config.yaml
model: "image classifier"
dataset: "photos of plants, animals and fungi (iNaturalist)"
train_examples: 77898
image_size: 32
crop_scale_min: 0.7
horizontal_flip: true
translate: 0.12
color_jitter: 0.2
targets: ["class", "order", "family", "species"]
num_classes: [15, 67, 181, 646]
arch: "vit"
norm: "rmsnorm"
norm_position: "pre"
hidden_act: "swiglu"
mlp_ratio: 4
head_dim: 32
fused_qkv: true
bias: "none"
qk_norm: false
parallel_block: false
inner_norm: false
moe: "expert_choice"
drop_path: 0.15
num_experts: 16
moe_every: 2
expert_mlp_ratio: 0.5
experts_per_token: 2
shared_expert: false
patch_size: [4, 4]
conv_stem: false
layers: 8
width: 384
positions: "learned"
pooling: "class_token"
mixing: "cutmix"
loss: "cross_entropy"
head_dropout: 0.1
residual_init: "zero_last"
optimizer: "soap"
beta2: 0.95
learning_rate: 0.0024
beta1: 0.95
shampoo_beta: 0.95
eps: 1e-08
precondition_frequency: 32
max_precond_dim: 1024
one_sided: false
adamw_lr_other_params: 0.0026
max_steps: 14600
batch_size: 256
epochs: 48.0
lr_schedule: "linear"
final_lr_fraction: 0
warmup_steps: 730
weight_decay: 0.06
adamw_weight_decay_other_params: 0.05
Rows from block 2 of a small image classifier, named by matrix and row number. Rows with one number belong to one neuron. Each number is 500 + 25 x the weight over its row's rms, rounded and kept within 0 to 999. All counts start at 0. Numbers have three digits each.
Before each neuron's rows are labels from the 100 images, of 14848, where the neuron reaches its largest size: "top examples" is what is common among them. Only what is clearly more common there than usual is listed. The data: photos of plants, animals and fungi (iNaturalist). In brackets: how many of the 100.
# gate: MLP gate (model.blocks.2.mlp.gate.weight, 1536x384), inputs 0-95
# fc1: MLP up (model.blocks.2.mlp.fc1.weight, 1536x384), inputs 0-95
# fc2: MLP down (model.blocks.2.mlp.fc2.weight, 384x1536, transposed), outputs 0-95

top examples: class Insecta (78); phylum Arthropoda (78); order Lepidoptera (37)
gate.377:451508457539463525500488522444491490459500477509513521450508490501528518478516521471513546521509539483511526473524491474516479474477485459439512547482506576497517486435509525486516464501522504497525521488484496531460497475484519499510475509485489495490518527532491498522498534493465474488
fc1.377:484466496528501486507507488514495527529541526516479525533463497459533517488505475501522538483528509509469475505479507524519500523485530507468524525456488521509460488514520537481524489497503505500489520537523490455498541507540526511497514505520466509498510489473488484464490436499535498511
fc2.377:515513551522506500477469533501535503491526529509470518521479519516534536505474499444479473513482518487492524490519503520477436485467522566492504491505518532529513482487520509491509530518454466469481474471506551509520517536559504489429486518484490495517512517512505542489507451515498465479

top examples: class Insecta (64); phylum Arthropoda (64); order Lepidoptera (48); family: Nymphalidae (28)
gate.266:555515478472540489534497481482481511504490481449506510526515505516464462525481523502560457514525468468484527489512523492453518539502531511531488522467491528474521500511492527468478476508572514505517493508543500497493536523515513496508470533534493493479481470529487484532512451548502547496
fc1.266:490477557472520492524468506518492508516469519454491523506468473524481514498441529486533502519503486482523524545482504481500483523514519510501511498429481460497532474547509473497477455526505560470486519536471512521493498498521495516495520522542497547501522484546524494492512490530562506533
fc2.266:488512469522476502469501482525494465524522479497498503476499527523482479513516525520499491486485498454485529501474487521478480481502487527506478525533419496504495510516480517492504500513476492518515516560540481495503494508476483495525501468554514463534527511464520466548507491503464489525

top examples: phylum Tracheophyta (26); kingdom Plantae (26)
gate.347:474485464502527512513518539468428500571507490525532465477448502482514463517498465505483511460494502510497481494518477508489529515494491486521509458494552483546505466483459481504552540484471496485488522467509526492506542504517538455493476513484487520497540545526496492546517508483470496474
fc1.347:499505523511484522508514523473513480515504475500483496510455487543524576486516509471502494474495511477457483466496471477482556469474512483516512554466452479453475446492504491471515514510506476485501528518496514538521471466451478527439542500458488490503470483479495472493478475491484515497
fc2.347:512554535513512465507461485515505489470525532509481475520520456522535475482519456508482502501536487457505436478497476507492485496490494501523466530474476501498463504496500550505476488523479461510540489517507475484487489487491453511511541521483515468488461495520527474531484464530519480501

top examples: order Anseriformes (28); family: Anatidae (28)
gate.737:435493534497510488493505499486506525490520510462490578451494470496501499465488486465509505490516480539512512465492488515496477499508471496539489511504521519526472519474478510486526489491542536535466526510512528471514443496521439497493520515478511477471528512532528521533518507529517497444
fc1.737:509481471472502505498514521528506501501459467486489488503513480489509475497507488502480523495476518494475510497477485450530484477456475504501547489470533499524478500525511470504550478472477475496540533454456500470486492453522503548522496533524471481516531500540546497456487489468476477517
fc2.737:504493506492477485534472509463492543512485545545483505463523507499494523487539483483501504551500469515499470510489494510492519509526515488514462507523460506512532473502561554554532527478490524495556480528475528500516507462478504484480518487488466505505509505456498544497490457499527495473

top examples: phylum Tracheophyta (27); kingdom Plantae (27); class Magnoliopsida (25)
gate.212:515540481485524514487489467497528466489536479499523509453489494508541509505479450513492484501485492479496442472485528507509484522491479485552503523508504490475483455503507528477526480458463468485518499539517510518499513474485519523462537497510473515505456489493514483538483480469525486535
fc1.212:535475494539498484505538525478495507450498517535525541510521456497481516500531507467494501524506508497480555570451487508526544523520515469572527461473525513525493484446535489483499489553536534494498471523501457503460500505503472485449495523476486487534498471476493481512491486520477515482
fc2.212:538503529522483536544465478526487486528492495481490513498516503495532523522476478522528448491492435500494503515493540469520515497506497516549501524497492479499481481556500525511528497546495492479472501569478511506545504510507483522520503498501474488483547480516522500471487521500485483488

top examples: class Insecta (77); phylum Arthropoda (77); order: Lepidoptera (34); order Hymenoptera (26)
gate.587:465497521513474504481497505557509538509496515513525525479481549473513501475489488529446501532503519492487503490529475494496505516490485490490517463487488492502508524528514500511501503531550472495505538504512534491527506494492497477488481493480472489457519483486488513519501462496501495533
fc1.587:505501499515533521508460554521486495523490458534479494502489493476495439499504505514500485490497457504477526533473502481512526498515507473496541547490515471500532476525457493494502495500548501478519467465500497517525486506488472524513505470525453484485478519490468495481509493514481433477
fc2.587:491518488465527512516518496507508500517492507475544497510500511489466513565499503515500491555493501512496527492465498553499493469514514488510552472481489544472476473485514520563535487535470500480505488459543511508502478538520492459463503537529485529492509509480496503481482551493494492480

top examples: phylum Tracheophyta (37); kingdom Plantae (37)
gate.133:460475495485533444485519495508471526472507517550524506509514503532530482500517549490472499497456528486520519501471513536484498551470520513510480494463502498499533471517547495488474533482493561459493500500497515523499489517508529508476481477505498504490468499550503518488491582549472515484
fc1.133:506511480561512535479437490491473482501495510492497512462499515439501507467488481498490489487495529469491499586496453512476500488475470469494489504484539515509522476519474502459533507520465473510465490522521514502558486541464464489490492443503523494528476472473511474536502490478556432525
fc2.133:503501502534477439549497509505435464515504503523510492493519491478524492522495537532510552512486495497502483481487510467515496452493503519490469477476515515469552468506502516498483487524538503512519502527509470508511456490499550499459521471511519478515424474506487518494491502512520494473

top examples: order Anseriformes (32); family: Anatidae (32)
gate.277:488496456499528524485535498502452499488494479488477512472519493522504519474525531500484467488533504491480522461428505493518468541474509474446479528479524526482507494478525501495502463526496524470468488477467556498494473493536509493479511509507520460539496477513513477466481516510495529488
fc1.277:519479475514526468477521498514470518505516494505457454498500494529463546504527489475511499498518486494492519468446501473528457536474528487482484509450486467525502565482482544473526509531541540518483509470511494474501501507501489486508541524553498489482514498505468477492524493507486525481
fc2.277:469489513492503499491531515482511485506504475505501499495506471471474481520475506503464477500468514510510559496528531536451531516473506506511483508482467496450500493500515472511491496530457494502470501501505483525496490468512491512428514478524528476560515483480526510489481508503517490530

top examples: order Lepidoptera (36)
gate.655:510500523519414465495483490503488523503496463473517511527461584486544481484492486499492497515450539493505503496562491488517507479509501544502506487511515510469527487523450505524492447512465504485493530511511510497439505481492529530493512462524475483477495546486498473491510491526500493571
fc1.655:496541531483506482493511491552494508498492502504478502504520511503486523481508525529449474540519493494458452484475480508511426490465495515487497492500498531483500536498511549502469515540461521507524509482488533487517509523513518503461474521507506509465452526532504467532448490501502491484
fc2.655:521465572493544507489532492511498526447477502507533505508480513480512492455505473517527511538491451482476499514514491515490498496515580471496481509525452482504504508458530521482518491561510491491507532496460504527468520496508485540512469469470494494504505483447473467508497560496474502498

top examples: kingdom Plantae (45); phylum Tracheophyta (45); class Magnoliopsida (29)
gate.65:515512493506444496508485504499505503460499553531565551509461519522497478491488492499509505443452499490506456545474493498523498495502496487501491480461488521487527486490532498511531469515528481473536495505521491504526511477495501546541525517425503482476500484569483519521447440501530495517
fc1.65:514533460538467458465506469446500502478455473510494509493450495550514511533518508541513530520479519482462470526517537520478488493523565526494503497512501553473474468478493494500534516526513469464517506524518476491543519496498441502533501529490515504511492449512452491480497486498492483474
fc2.65:489515503519420488529513519485498492504519511501509516477518496525535496530533455555512485473474526553468446521510484511489532507507517513493485464511524490533565550506514500515510475518469505508465491480537508522499473487502520496496488544460509517511497489504534495535537503476462504469

top examples: phylum Chordata (97); class Aves (95)
gate.689:533500462477536488493451542527462512467496536474461488471516465512476483534521492493498475523477499508474461499527480482486480561534488494484511444503495508532429506460470481556483448529470526558493502473458480486484492453464510521478512479470514473485502490548500472496549496553475490497
fc1.689:467511543461541486511484553490457505465512498451497502472502487481507512473497518480517491515502510556497500503513491536492514558477457503483458468509509491505497513498505502496501502513502494514534510507482472500477469476476476472484505527488489450471496563528476521481566490509471547461
fc2.689:518497495528533542453492479506519502506476516524542446467531535514490502488491459531493503499501492529492472484496516497470518508513495437487513484471493544521512476489530456482484519486482517481474506513532498466492487525514465473495539482449537514478497511524522513468465461526528435515

top examples: class Insecta (60); phylum Arthropoda (60); order Lepidoptera (32)
gate.278:457553509532518488425549473539502533521534514461478468481465520520493492473490516496499517523494542464477521513526502478505469470545501493520510507554481515528490509484524507459494555480528508495508507531523551471528515509497473534508536529519500465515515503463481465531529492490531489527
fc1.278:553525494478519484504524440513480517528507480502459491489517485502513511477474523504489464467499531489476510453534490562521458513503476517490541475524515472491432508506483453473515491501514489489527499524522479494514517523530463502507518493525491483483479479515492475491491478467495518467
fc2.278:477530518501497519485483476497484515507468482500519469503488509458503504481488533551500495514472487475514505459459517500525476523548497544533489509486518495488499459486523492456492500568530470510487471504517521488526504523502462471481484510483528470519501508507514505457481532526534485487

top examples: order Lepidoptera (43)
gate.469:485559524459502479514465475520476475543536502529466504478514559508496495494491524530523465510480468494466534522517499483483499523535458485476499481482514484496517484543515480544496434492485454514465490451544486493469514473524502502504477488543496487522524533510521493523524482518552491518
fc1.469:541496499530567491542506494493509487487489462479499484497456505487522489505505512484487489500498439517456531513485483503499490522498517513472523483515502500491503485468515494449471481544522514531497469500521500506517452508514476462526450472501526497495459518462458491494482505477521514484
fc2.469:506500479519468481497507518511486483479495473500512531455511511539502497429475455506480496480493502484526537480495515503458492466468454526499501478514558483532441479463548508500531496490491516488498543510497525570497519534474496530457540481506538511488492515495468458498502499471508516533

top examples: class Insecta (76); phylum Arthropoda (76); order Coleoptera (29); family: Coccinellidae (25)
gate.106:481527495499464498486482503463487546522479488503479476508506479517489525460520494520526508524513481535581512467518490493482516522535448459504518498532481516509507511482488501512503447512553505551482506458483499507522486543514505483484488498510511468534432499448488496501479518512512507525
fc1.106:475493476479429488513465495460459512500519532489466535493491503499480498489510489486518485488496470552538471518492522503505486508508524483506537492518523468519506511473521512449519483457491535520539478507514510492540527554531470445509516462515480504485468435491510466485505558484463500505
fc2.106:505526513505511483396476491513433514504463486459466523534518505515510510487515522496484499485559457537500532505485500516538525512503497534509513517482476503479520518488485553519506516499462523507487532476467485507534481530543496497483471498486477490508482447468525511489509524508516505454

top examples: class Insecta (72); phylum Arthropoda (72)
gate.40:487508534510491496545452480500499490517458520486467486542474526538532525516499521492452504529534456499494468467471492493497487461464511508524500479470469473502483478474528514492522528515524475516477520505491512488474504523535552469465485505482497491496467495503546444443514470512526478490
fc1.40:489527516518476527475532564499558504469517465475490499512475437500542519530487535526478490521471517484508486536500484468511521490519530504508490505526493493486468458473525494526555463495468510518501496482501498531531490506536549496527502499492532557489504462476486506501541495517514437466
fc2.40:491511543504492498506471494523516495479521473558504450463537455522535501520521555523498514515494511504488483505497504525486527526482511503501510444469507523515545493498501507497461511490515513489467483558518475543498491529526467500472527510467545511516564485481470508498547456508484477569

top examples: phylum Chordata (99); class Aves (97); order Charadriiformes (42); family: Laridae (28)
gate.107:457499522486514475500462501506495472508431507514515505497525471495510513494487469510489502507565559483493513518504529525470482499485469487476532491528492537464465523513475530506536462459508474508532488493551493521484541480517506476531508524500514500486487487465493495530478506503461515454
fc1.107:491481514545494486545535502488493485489537501517504505517526526495495440523464444487536488495492521536518512540526457494475508501479506464522521552494466483481526511488514471488535493454512488495474488519496460457463542515529517492520487520550508503499476510515509498496488465491512504494
fc2.107:502533466515480479528528469491468520491520524442465482534495496514509486516495458489470473477476460472483528506496486520556506508495536478490481533472492453523475525522523475492503509508496439461470511481462502476491486506523456526521501487493497518477555478529496492472498506556520493529

top examples: phylum Tracheophyta (34); kingdom Plantae (34)
gate.163:501527514486514470486527563481527496526481497462530544509512517502468513490510517475467499472517490485490494490490496520498531513522524494500508511498516505491510544478541466507496513583470528462479495477491496492494483492512555536547519521461527504521466510548497526450491534525487510471
fc1.163:508482508483496497507507542500510519466487473513482525513499479535486533501520480453481498537486498511439480508481493483563524516523533523498498555479506537548511456513496537492509551542474446523506531466439516491492515514487477479483487526539509509485507519498498465494508481534455495494
fc2.163:487510455485515540504502523527515518511513505497512493531499504500474505457523539481464497471467483504489514542523512521514483516520545513486499507483475518502483517529534527513509489514469508494509499496451543534483560489515495481513492533524497501540485511547527535510493508512492465540

top examples: order Lepidoptera (32)
gate.64:500467508511479510523468529487500521526468507466509509438473516503493493486466477502476466519522502509508506498471464497498502572523511524485497495472481501484493509542485493509491497514496519512535491500530522456503481493473539455480498493512492488492444456490513470428511529536479523513
fc1.64:476497500498526535457467499493534487521503527492508530498526510503486491432516474510467474495556483498440494520499532520489461527473544500465476469480527478515487509513483496528477480505461508463528507466501478510477542515511504451497501477531484510485510471491551509453534508507467526475
fc2.64:508478511487523530473522528463490502532470502498479500483503502498509471491465494529493484506501509506517473515464491489478495478513492490494517504468474521511533482464433499493570453512517460494495488505502505506499493540516456502505526495471486457514483459531482527486515478485463498461

top examples: order Lepidoptera (37)
gate.548:527502496488510487541479536485513477495479502480505506528499508496467493492504571482490470473519516495492536493508472486539432514460489538492506478521461515472481521537524523455497559553515497485523498482503518474496549527496494450494499552499482500493565506487508475435504501483471546527
fc1.548:547471468499528459488473503549498482467487476477487505504453521472487447513527568483555487489482520477484488506502462486489496497529482462541484548461537491476503498504511498526530511494486496490531485515503494486457499491526475577490499504534486519495494496505483540523501479482454482476
fc2.548:483449471479528471516487523502513523517532516519499483563501507532504492534497520502492476574517519454467483541494521480498523514522512490500522558467512493542501501483517521452481527532467495494515532515473508500503542501524487480482558455532468489516493481514498513515495480455508469514

top examples: phylum Tracheophyta (31); kingdom Plantae (31); class Magnoliopsida (29)
gate.159:478537517487502501503491520536524475501460489470543472479525485480476488495513510489482517512473496536469538479453470527544504482462511494512552462484493524528517491465503457499457489491539499494505510509496507554533483501483471507497510513537476499484549513504504468512498481480502542517
fc1.159:512463481512493501468485486462466495493545524523492468519491489489482471549472488477507477554541517506495497492549522493491521480530483506505475474516482473530484487504521538470544528514514492493469492495499539463518519529499545498526490545487512493485471443455489503480461500509508483461
fc2.159:549482492546517474499514479493543492501490504504511469469497459539488495492474452510509517506479493521503524481511512487489536489476544531545472520528515525499473571472497461486509524501498496457455497519468533522499470509473450517484506494483494467527484443511508519499529507484456499482

top examples: order Anseriformes (27); family: Anatidae (27)
gate.674:560499501481482488497504529492510516443484524495499529496490482518502479469525506472450487481486474526464490512478478478488451541496527495512530500489495497516444502545495510480506488545472514479523454512489515464494515469543515480539481540500487509512495525505492536473498507495518528499
fc1.674:525495518523514531518522519484520535504498506557493551508502488491491480493458518481479472474524472514512501487472450524489507475512546528523483497484476450535521492489492469451499474490484478506500480500526531531452517507467506487480517556487518518518531515440519505509484497462509498486
fc2.674:487517512467502510497494518526495566518514511474519548478485522492510493507509504471479531501504493491509526525527497513472476479501548538482503491486512539443541528510494461501555498462482504493522462514471517505503509456474490510499474501443542486535498509469516474524537499503511497535

top examples: kingdom Plantae (61); phylum Tracheophyta (61); class Magnoliopsida (34)
gate.539:472527462469490518489446483473458482514526476529544461451523470506523491512540494503483494534523498461485485537488510497503514518528512514508504501496512537496536472526461517500500530476484481469484481516526526487504540524512553512476461497453514504469497430467531501492472497526517479523
fc1.539:502499519539510515489496517467475510523530494505500482482526464488496529516412492538488505523520536525512521473527473526486485508490539508476480525499516516492539494494521485442507517543531505472502516487504512500493490480498468492538519532543496507496528477524493527525546473503465460494
fc2.539:532479461540527481518495530492471511535489488479520514463474522510472494502527501518511482520465528528549497490566513471529480494481538480526503491468492514504505468483484460542492523545557476468534487509484505492501529497542523499552504521499540558484442523496531480459517499503478498516

top examples: phylum Chordata (93); class Aves (90); order Anseriformes (34); family: Anatidae (34)
gate.384:533542486506522500490480498527504531470462489463518538499483497483490530512515461494496490536503497511473485542510525529510495481505515529493475482491508497539491527506447519492513554516496501492504527509514459457527554480492554507519524508476463462497588488464533538469547492482508523510
fc1.384:513507502496501486513497529504469454462457485444463491501509488528466495510523473473474538508551530522449466532495536467522496490542458466551498502536479518512502532507476486529497587471478538469513480520509474503542535496510529505470525490487480527490536510496495474466545463539477505541
fc2.384:503514501533497520532540501490496488535465533512510458459555570522502485441463449472516514459480516505527454507461484530516512553520499472531473495476494494506492494500519485520481496507501511496512511456508527500477490478514539528446509468493539479547460507485500533498457505498520494453

top examples: order Lepidoptera (34)
gate.359:519476456517464491489473512510487486424468526481519456472500498521520489505501507466512478524533493530511477494509468497546502519520494501529492524532510451535502482481479516475515458512498491529533496512510539514501399492481503521521521509467504459508481507500529501508513484501542536487
fc1.359:507526540499500508512531531508511513486512512527528503499473461485481487543514484480455486490527485532477501525481473503499470503483507530517480559489484515519503516499500562455477488478480500509528520554468506497494437505499520538491470520505458503531504553524547489506544481516482486504
fc2.359:497516486524511529519520514539508510488528482440485522529511529440536484510488504469507492559492519511481486510497471484523484499498493531544466560532531496475517513506464486473517503497453498508478520545564465489507460475505513487485468489485438506507525470535484473509480503527483498465

top examples: class Aves (83)
gate.260:535487545499504532490491499475504541522490523477522474496533491510511493499481518489517550454512499507471522490521485510454475536484468497514529492539552471466563498506505481466516470489446466496488474478492538511458499484515500525540511490499527513478494534489544517520501486511485506482
fc1.260:503477523491512423430486516494498484527536505532515517496479461511496534509516493487516485489502437509485501499491509505525470510507499537483482494496452483487521539547469484522503494490544528504476510537467524514548522514555519487534490456517482540473500519521489531514487516514469525471
fc2.260:471492453545525515469493502511484492487502545533506505474496477568544513504506493501497536506500532508512475480499544489496506474509514513505508514511489507516494507463524509513467487543555486506524523495504490487463497506467488497523540530469508460467494515514494529483533493467511512467

top examples: order Charadriiformes (26)
gate.680:504494465465488493538495521502485499487487486509471487478546498482510513487506476506464506500501509474522514528432458512494495521472511481583491471503519488471498561499499482499458525500496515487471534463503484458498555493490472482476518450506501486523506515486516473452459532513474533530
fc1.680:503482554503484523489516479486512507507480507460491450494529505490463548466468499524544479479514482454534505486483501463477529562536461517499476497477486525500498517462501562456500484473535492497486523507510503481490558519511519511534488496498457497473525499508491512537480536488500497503
fc2.680:516523548516488517479486526534465491494517484542550502479489519518511513475475495495492506499567493498484532526490500479505494509481479532471519498529436507550488525515440480506507505488543490535473512500514488481512510489536473495535494472512508537501471515494498489500518504488506429504

top examples: order Lepidoptera (35)
gate.435:504504490513500477501547473485487523485530497472468486464478518481508488492454527458498463501507489485490502580504475497496545500505446537504477490502551486536535482493493462515458512474496562463505474482468509527487521489502550528504436468487508538460492484498485504488521507487544478501
fc1.435:490568508472519530548500491498527491493495536476474557515502503486500531484464478516466470504503531524500476492506470490499535491516525504512480543508508475505496493484522479526496496450512472468517452491485486526492564471477524497499480504483507468444510521494470479494505527519460486493
fc2.435:482541477467504467492512470560471520476499468513499581519506503513478537490490508490470505536474487526501545475495482498488480491493490528500495497500538510511554474509517480537491512480545487534514494496491509449513481518553505463493511504484492491487519464534478430519455520485533476460

top examples: order Charadriiformes (42); family: Laridae (25)
gate.348:475520481526505520503524502521476522547501504474503541503484525489477542466512505516509550522497495468491457524488467517518485542507520512527496477451507504486486498516513488489556506507477464507467527499507488492495516491490508528479476496509544480518530471479535478497483508468507504496
fc1.348:481500518502464525483512511539460489509480540519492501523489522534515529511560489538533528486498487486519524508463508517496515504477480469556520468491522510494514510546486450469509510491531502509469507517520499495505529490507477498493459475497509524485528496476533534514504481483483493530
fc2.348:542513485497489532520505528525488508462495507524520486492511525493524515501485501480456488497488478530524490500565492476489539502487511516513510483488525508501469504529493473499456525453477458531481462475486498587515525508507500490530488524534487464472499509508486439529523520486481504497

top examples: phylum Arthropoda (69); class Insecta (62); order Coleoptera (27)
gate.305:483529487501476514525480532519526486511519514495516523488489478519479447512469495510458522538550477471482520480509488536495495514481518487504521460478467520534505479536483529515557511501521481524503511494557508492451528469501482495459503498481518474553478506521539504468484527508494533486
fc1.305:484517481513565494514524535467465470491488524530566506506492530473478493471516518551506493482545470486543473515524525497469496472518551464553451514542479521469479510504492510466501506477491499557500484478528536464547501493493476494478497472524508499515472540469497467462483555503494504471
fc2.305:493519508492523515482468539465459504446465453479479492479534530524535505490534506502510517435502495491516440508519462491505567504483485480498538516493520523497574475541492465504525504483503508494459512480508499552514518461502502511511520502501512539483500475514489511546538492494499529493

top examples: order Accipitriformes (33); family: Accipitridae (26)
gate.692:513518482492497467518568504500503503444556483490474436492481455506531510511488522516476479494490531555497485479494497493519510521549476543520520503520525533479505549495505486463500526512533512514473526477506505483535539547499522513555481519532498470510516506508517480466526508508484495471
fc1.692:487453539501486494450499487478471466487533547497512500513506487526505492478514497482525482475469525509525494483483527501492480487489483460534509486511524505504501526483489489459527523438515527504475526486520498529524515515508516513511537473498444549475507516485547433520515491475471538497
fc2.692:469523499483492540479516543488492507488536519516477501455475511505488490518481558529497499479523486486494516517504541483478510512535495536507469513505491449493533466483517450463480513484488511485519549515495481473486499504498501522480525472452522457502471522518510503492493474522488516517

top examples: order Charadriiformes (32)
gate.229:504469535524472482468496510485562497473463536513541517502442493533455505486523487502526518450474490470516499474474458489501503520510488467480481505508524513523536507540541496460462524481520542502520511537510505495496466493505523485508516506504509516491459501473495494509551556484525452489
fc1.229:538481469497504515503515523463471491495502485539487490504481479513488509493503503538478475498511555503509468432543469516497531482558486443463499453469524511482533498531485481462530485455505498473482498515477510491503530508551516492488483463522469490533524505523445492518482535496515515500
fc2.229:496506502528481477522503479515528485504483476531513518520474487520511486546547475521542538473505539460504502552524482475512566500536488481489482515505507525487504516491486448450477463506489474520467530509518478478446510499481531501546519516549516505516540517473483546450498495487502501520

top examples: order Lepidoptera (31)
gate.418:529517443481496503534499475493560484496477539558494450552494492515482509460484496517551495517557518517494477507489472487528500480514474478493458527492496510479495477450518508520475517488499464479502527510520485537489473522510519506500476485499508510504530475489489509517486542465462439560
fc1.418:491503481533547496490482516531502510518474486467470490494479489485524538463471502527467472521473492458488528472490530514489503534516534481532530525460505475509501566530484495527507513493486489515561483483538541505501525478518537471509460483481491506507474497482508466516492503537495484477
fc2.418:448506490465531515529521510533482480484508492497523509459495513489520477497520449501467529484465492539517503511479513535531501505531461511463480487517478494531493511478498467525489512505507454520535493532538497498504487533512511542502504480459506504501461529495497505534501499514503519492

top examples: class Mammalia (32)
gate.616:556488482482476503479511531530479482548510494490450482496500467517505512488522486502507499510490489512518484517523521503502503495568499484489455499449463486478496515534510490510449495487493499495484509569449520523494454514481452511500478505496497456557523484507498510504533479472540504506
fc1.616:516500488530501515481519523486477497550517470489458507473510496530529489506495478473512488486518531485512462497535520554547508511518434494497492509515501527455533484518508502503502528516529526499537521527517537469501490538481442496524515478474458481456502537494530501512485545495511484494
fc2.616:516523528567517544468491462501508550470523514507460488519501521503448500502477474491504487488495482499494523512491558474488499485518490535482501461507481520503515479484492497498505516479497530518498508488483501516510531510473481495500482507469507556527545532501483519506503531467487519497

top examples: phylum Chordata (96); class Aves (95); order Accipitriformes (26)
gate.47:507516507494508529523517525545434484534493532472504489514549503498517498488513505560487516484518515513522503488522494541499534486482535489506466507501552538473514487545478484515505518498533498455510531496492432477480530515516518536503535537466496536514485539478462483518484473511477482463
fc1.47:501514460484531530452480477501481506518471425500492496456486502503526513496502495511526558503443485499493451507456526480545465544521519475506484461512543510495503506512520512521508501548451519518518504493489472508466497494555490483496457490543493443493558510466512513485512503480496497515
fc2.47:450507530500475514530503491507526486538465488505488503477497485485518459514521511511557457475486527490552507474472463455509496458485514493478532504517467501541520453530479509478448486514528537508524500525471511487515488487522527464482526509500525494455530483504486536498493490520474500555

top examples: class Insecta (59)
gate.114:519475535517500496543513500494511446471519477486510453522492498529481502488528527496488511463478463477497470509488522523474487511489511489504514537501467510474559504474517480494483441525521504502533523482491509495533519502442503540505509497477518531478475509493472507515475498495517534444
fc1.114:534522501532484507524531530487516547502550476512478505514464496487461467489513516523507468536514492454499466492526508492502477455510507483495511527496491503493526505537512496481450532515501504515504500471473522524527522500564521540444520529511498460507491511511496474532537487483498529476
fc2.114:515512508523470490461490537517498513505499461488460551488513512512512524494521485513505492484463491497514460515490499453479482471509486528505572501466461492521481486496479508491518531516465534470492511531546538474519491472520447482489459474513534472507568473501528507464492490540487511508

top examples: phylum Tracheophyta (32); kingdom Plantae (32); class Magnoliopsida (29)
gate.555:493504523531470487506483486516476513519468528526513475482520527491527473474549523497512476539480537494530499505452565478527496518482523465504522520495561466532482489482519514512500510489479489458499472533491501495522504488471506494493456493522532479514512528505507533552523499485481506512
fc1.555:510478545522548506499499555481507492514497455502483505501502521482508474495522551528524484532461518454514536511491554469443498518501571505500521481518468517552503495522523491498525503484500503506541492549499511464535504444531529522496456543459486528526498542495471492505501470520551474500
fc2.555:531494526499507482520518514520495517498482501507468508491510468486455489468531510541497486489471526467521523450463522504515482502493496517505511505498500524496442446462504543493505492458495513491510531468490494486533475498494486472488483522494471465521483490489533494504475529514521520440

top examples: phylum Arthropoda (75); class Insecta (70)
gate.187:514489530516462451521485471470495501524478509497492520496476500479485499459492508494468500508467496478507506464534504550452501474473495519484517504485528472487509475480530515509541497453500475507536486488517482502499501525550499497479495466484512502523498466522522520466532495533509506498
fc1.187:505502531481532477522539479517479506530501513486494509488463488511509520489470496465540485452512510495479476503489494494494509525518491489483513539528555511510534499484515506457514511460455488534503528495429473498447488504481467512514502529504469514538528550496478526514530507489457560539
fc2.187:471485457500500493454487550448494492475481508517489491513459515527492522526540484481522506494489502500498498505511503534503487464513489506498480489494453549488490470502478466507465543509521482483489514537472543496478486507527492519457460524494516516525550489480492540440489548535479510493

top examples: class Aves (87)
gate.249:476506474525482480457489529504499478505495531468479484518495545501509516486513498532453515472464562452507491482507516484500554488512490513481505490571518480502498479474472465516471535496502498532507521530515537527450483490488527562449462434480496513506495494491522519496471500507466532479
fc1.249:550524480536503520450521500498487500482498513456503534496487505450458458464492501466515514463536489506509482478503543557486530504525509488495480528472512486494493538509535528461486511461474503478516482469496502464490494529466537477528482488513484476517542553500513500481486473462533495574
fc2.249:488537513527479542459474496498505474489485487524497496518530493439495513517502470441517512480508481547507496523489475468476444492503488501507548494521507490485513510507516503492501488480503476502557482475491489513508535554493506518478468507464476479510528490442538537504512467471445501505

top examples: phylum Chordata (94); class Aves (90); order Anseriformes (28); family: Anatidae (28)
gate.543:510441503442539490486480503493474490525457517513503513504505460468507506460454470450475489533491509491488530502492531551510505511506524428527541502531554513482437487507465514485523505457490453477554490517530502488497526528511498481513487536505539473497522516491514520481447528525458492473
fc1.543:509516451492505507507500492481441467515552500535455474498467498475510483528501484470502481494500489519481520509521495501483510537503498475504523530515516478475521492485492475507544522468459532472497521505515438513498505487532505507513480543556492496493482515531492463493487521502498522488
fc2.543:496503484535453498505482531488501572534501491460496490466530523556479490510478482501478501474547476477486514517502456528511502496507556462498499537476480468509509474524537457498480539526480468512468523493469491499481486504531468505528495482486489492440543472510488489521477513554521491515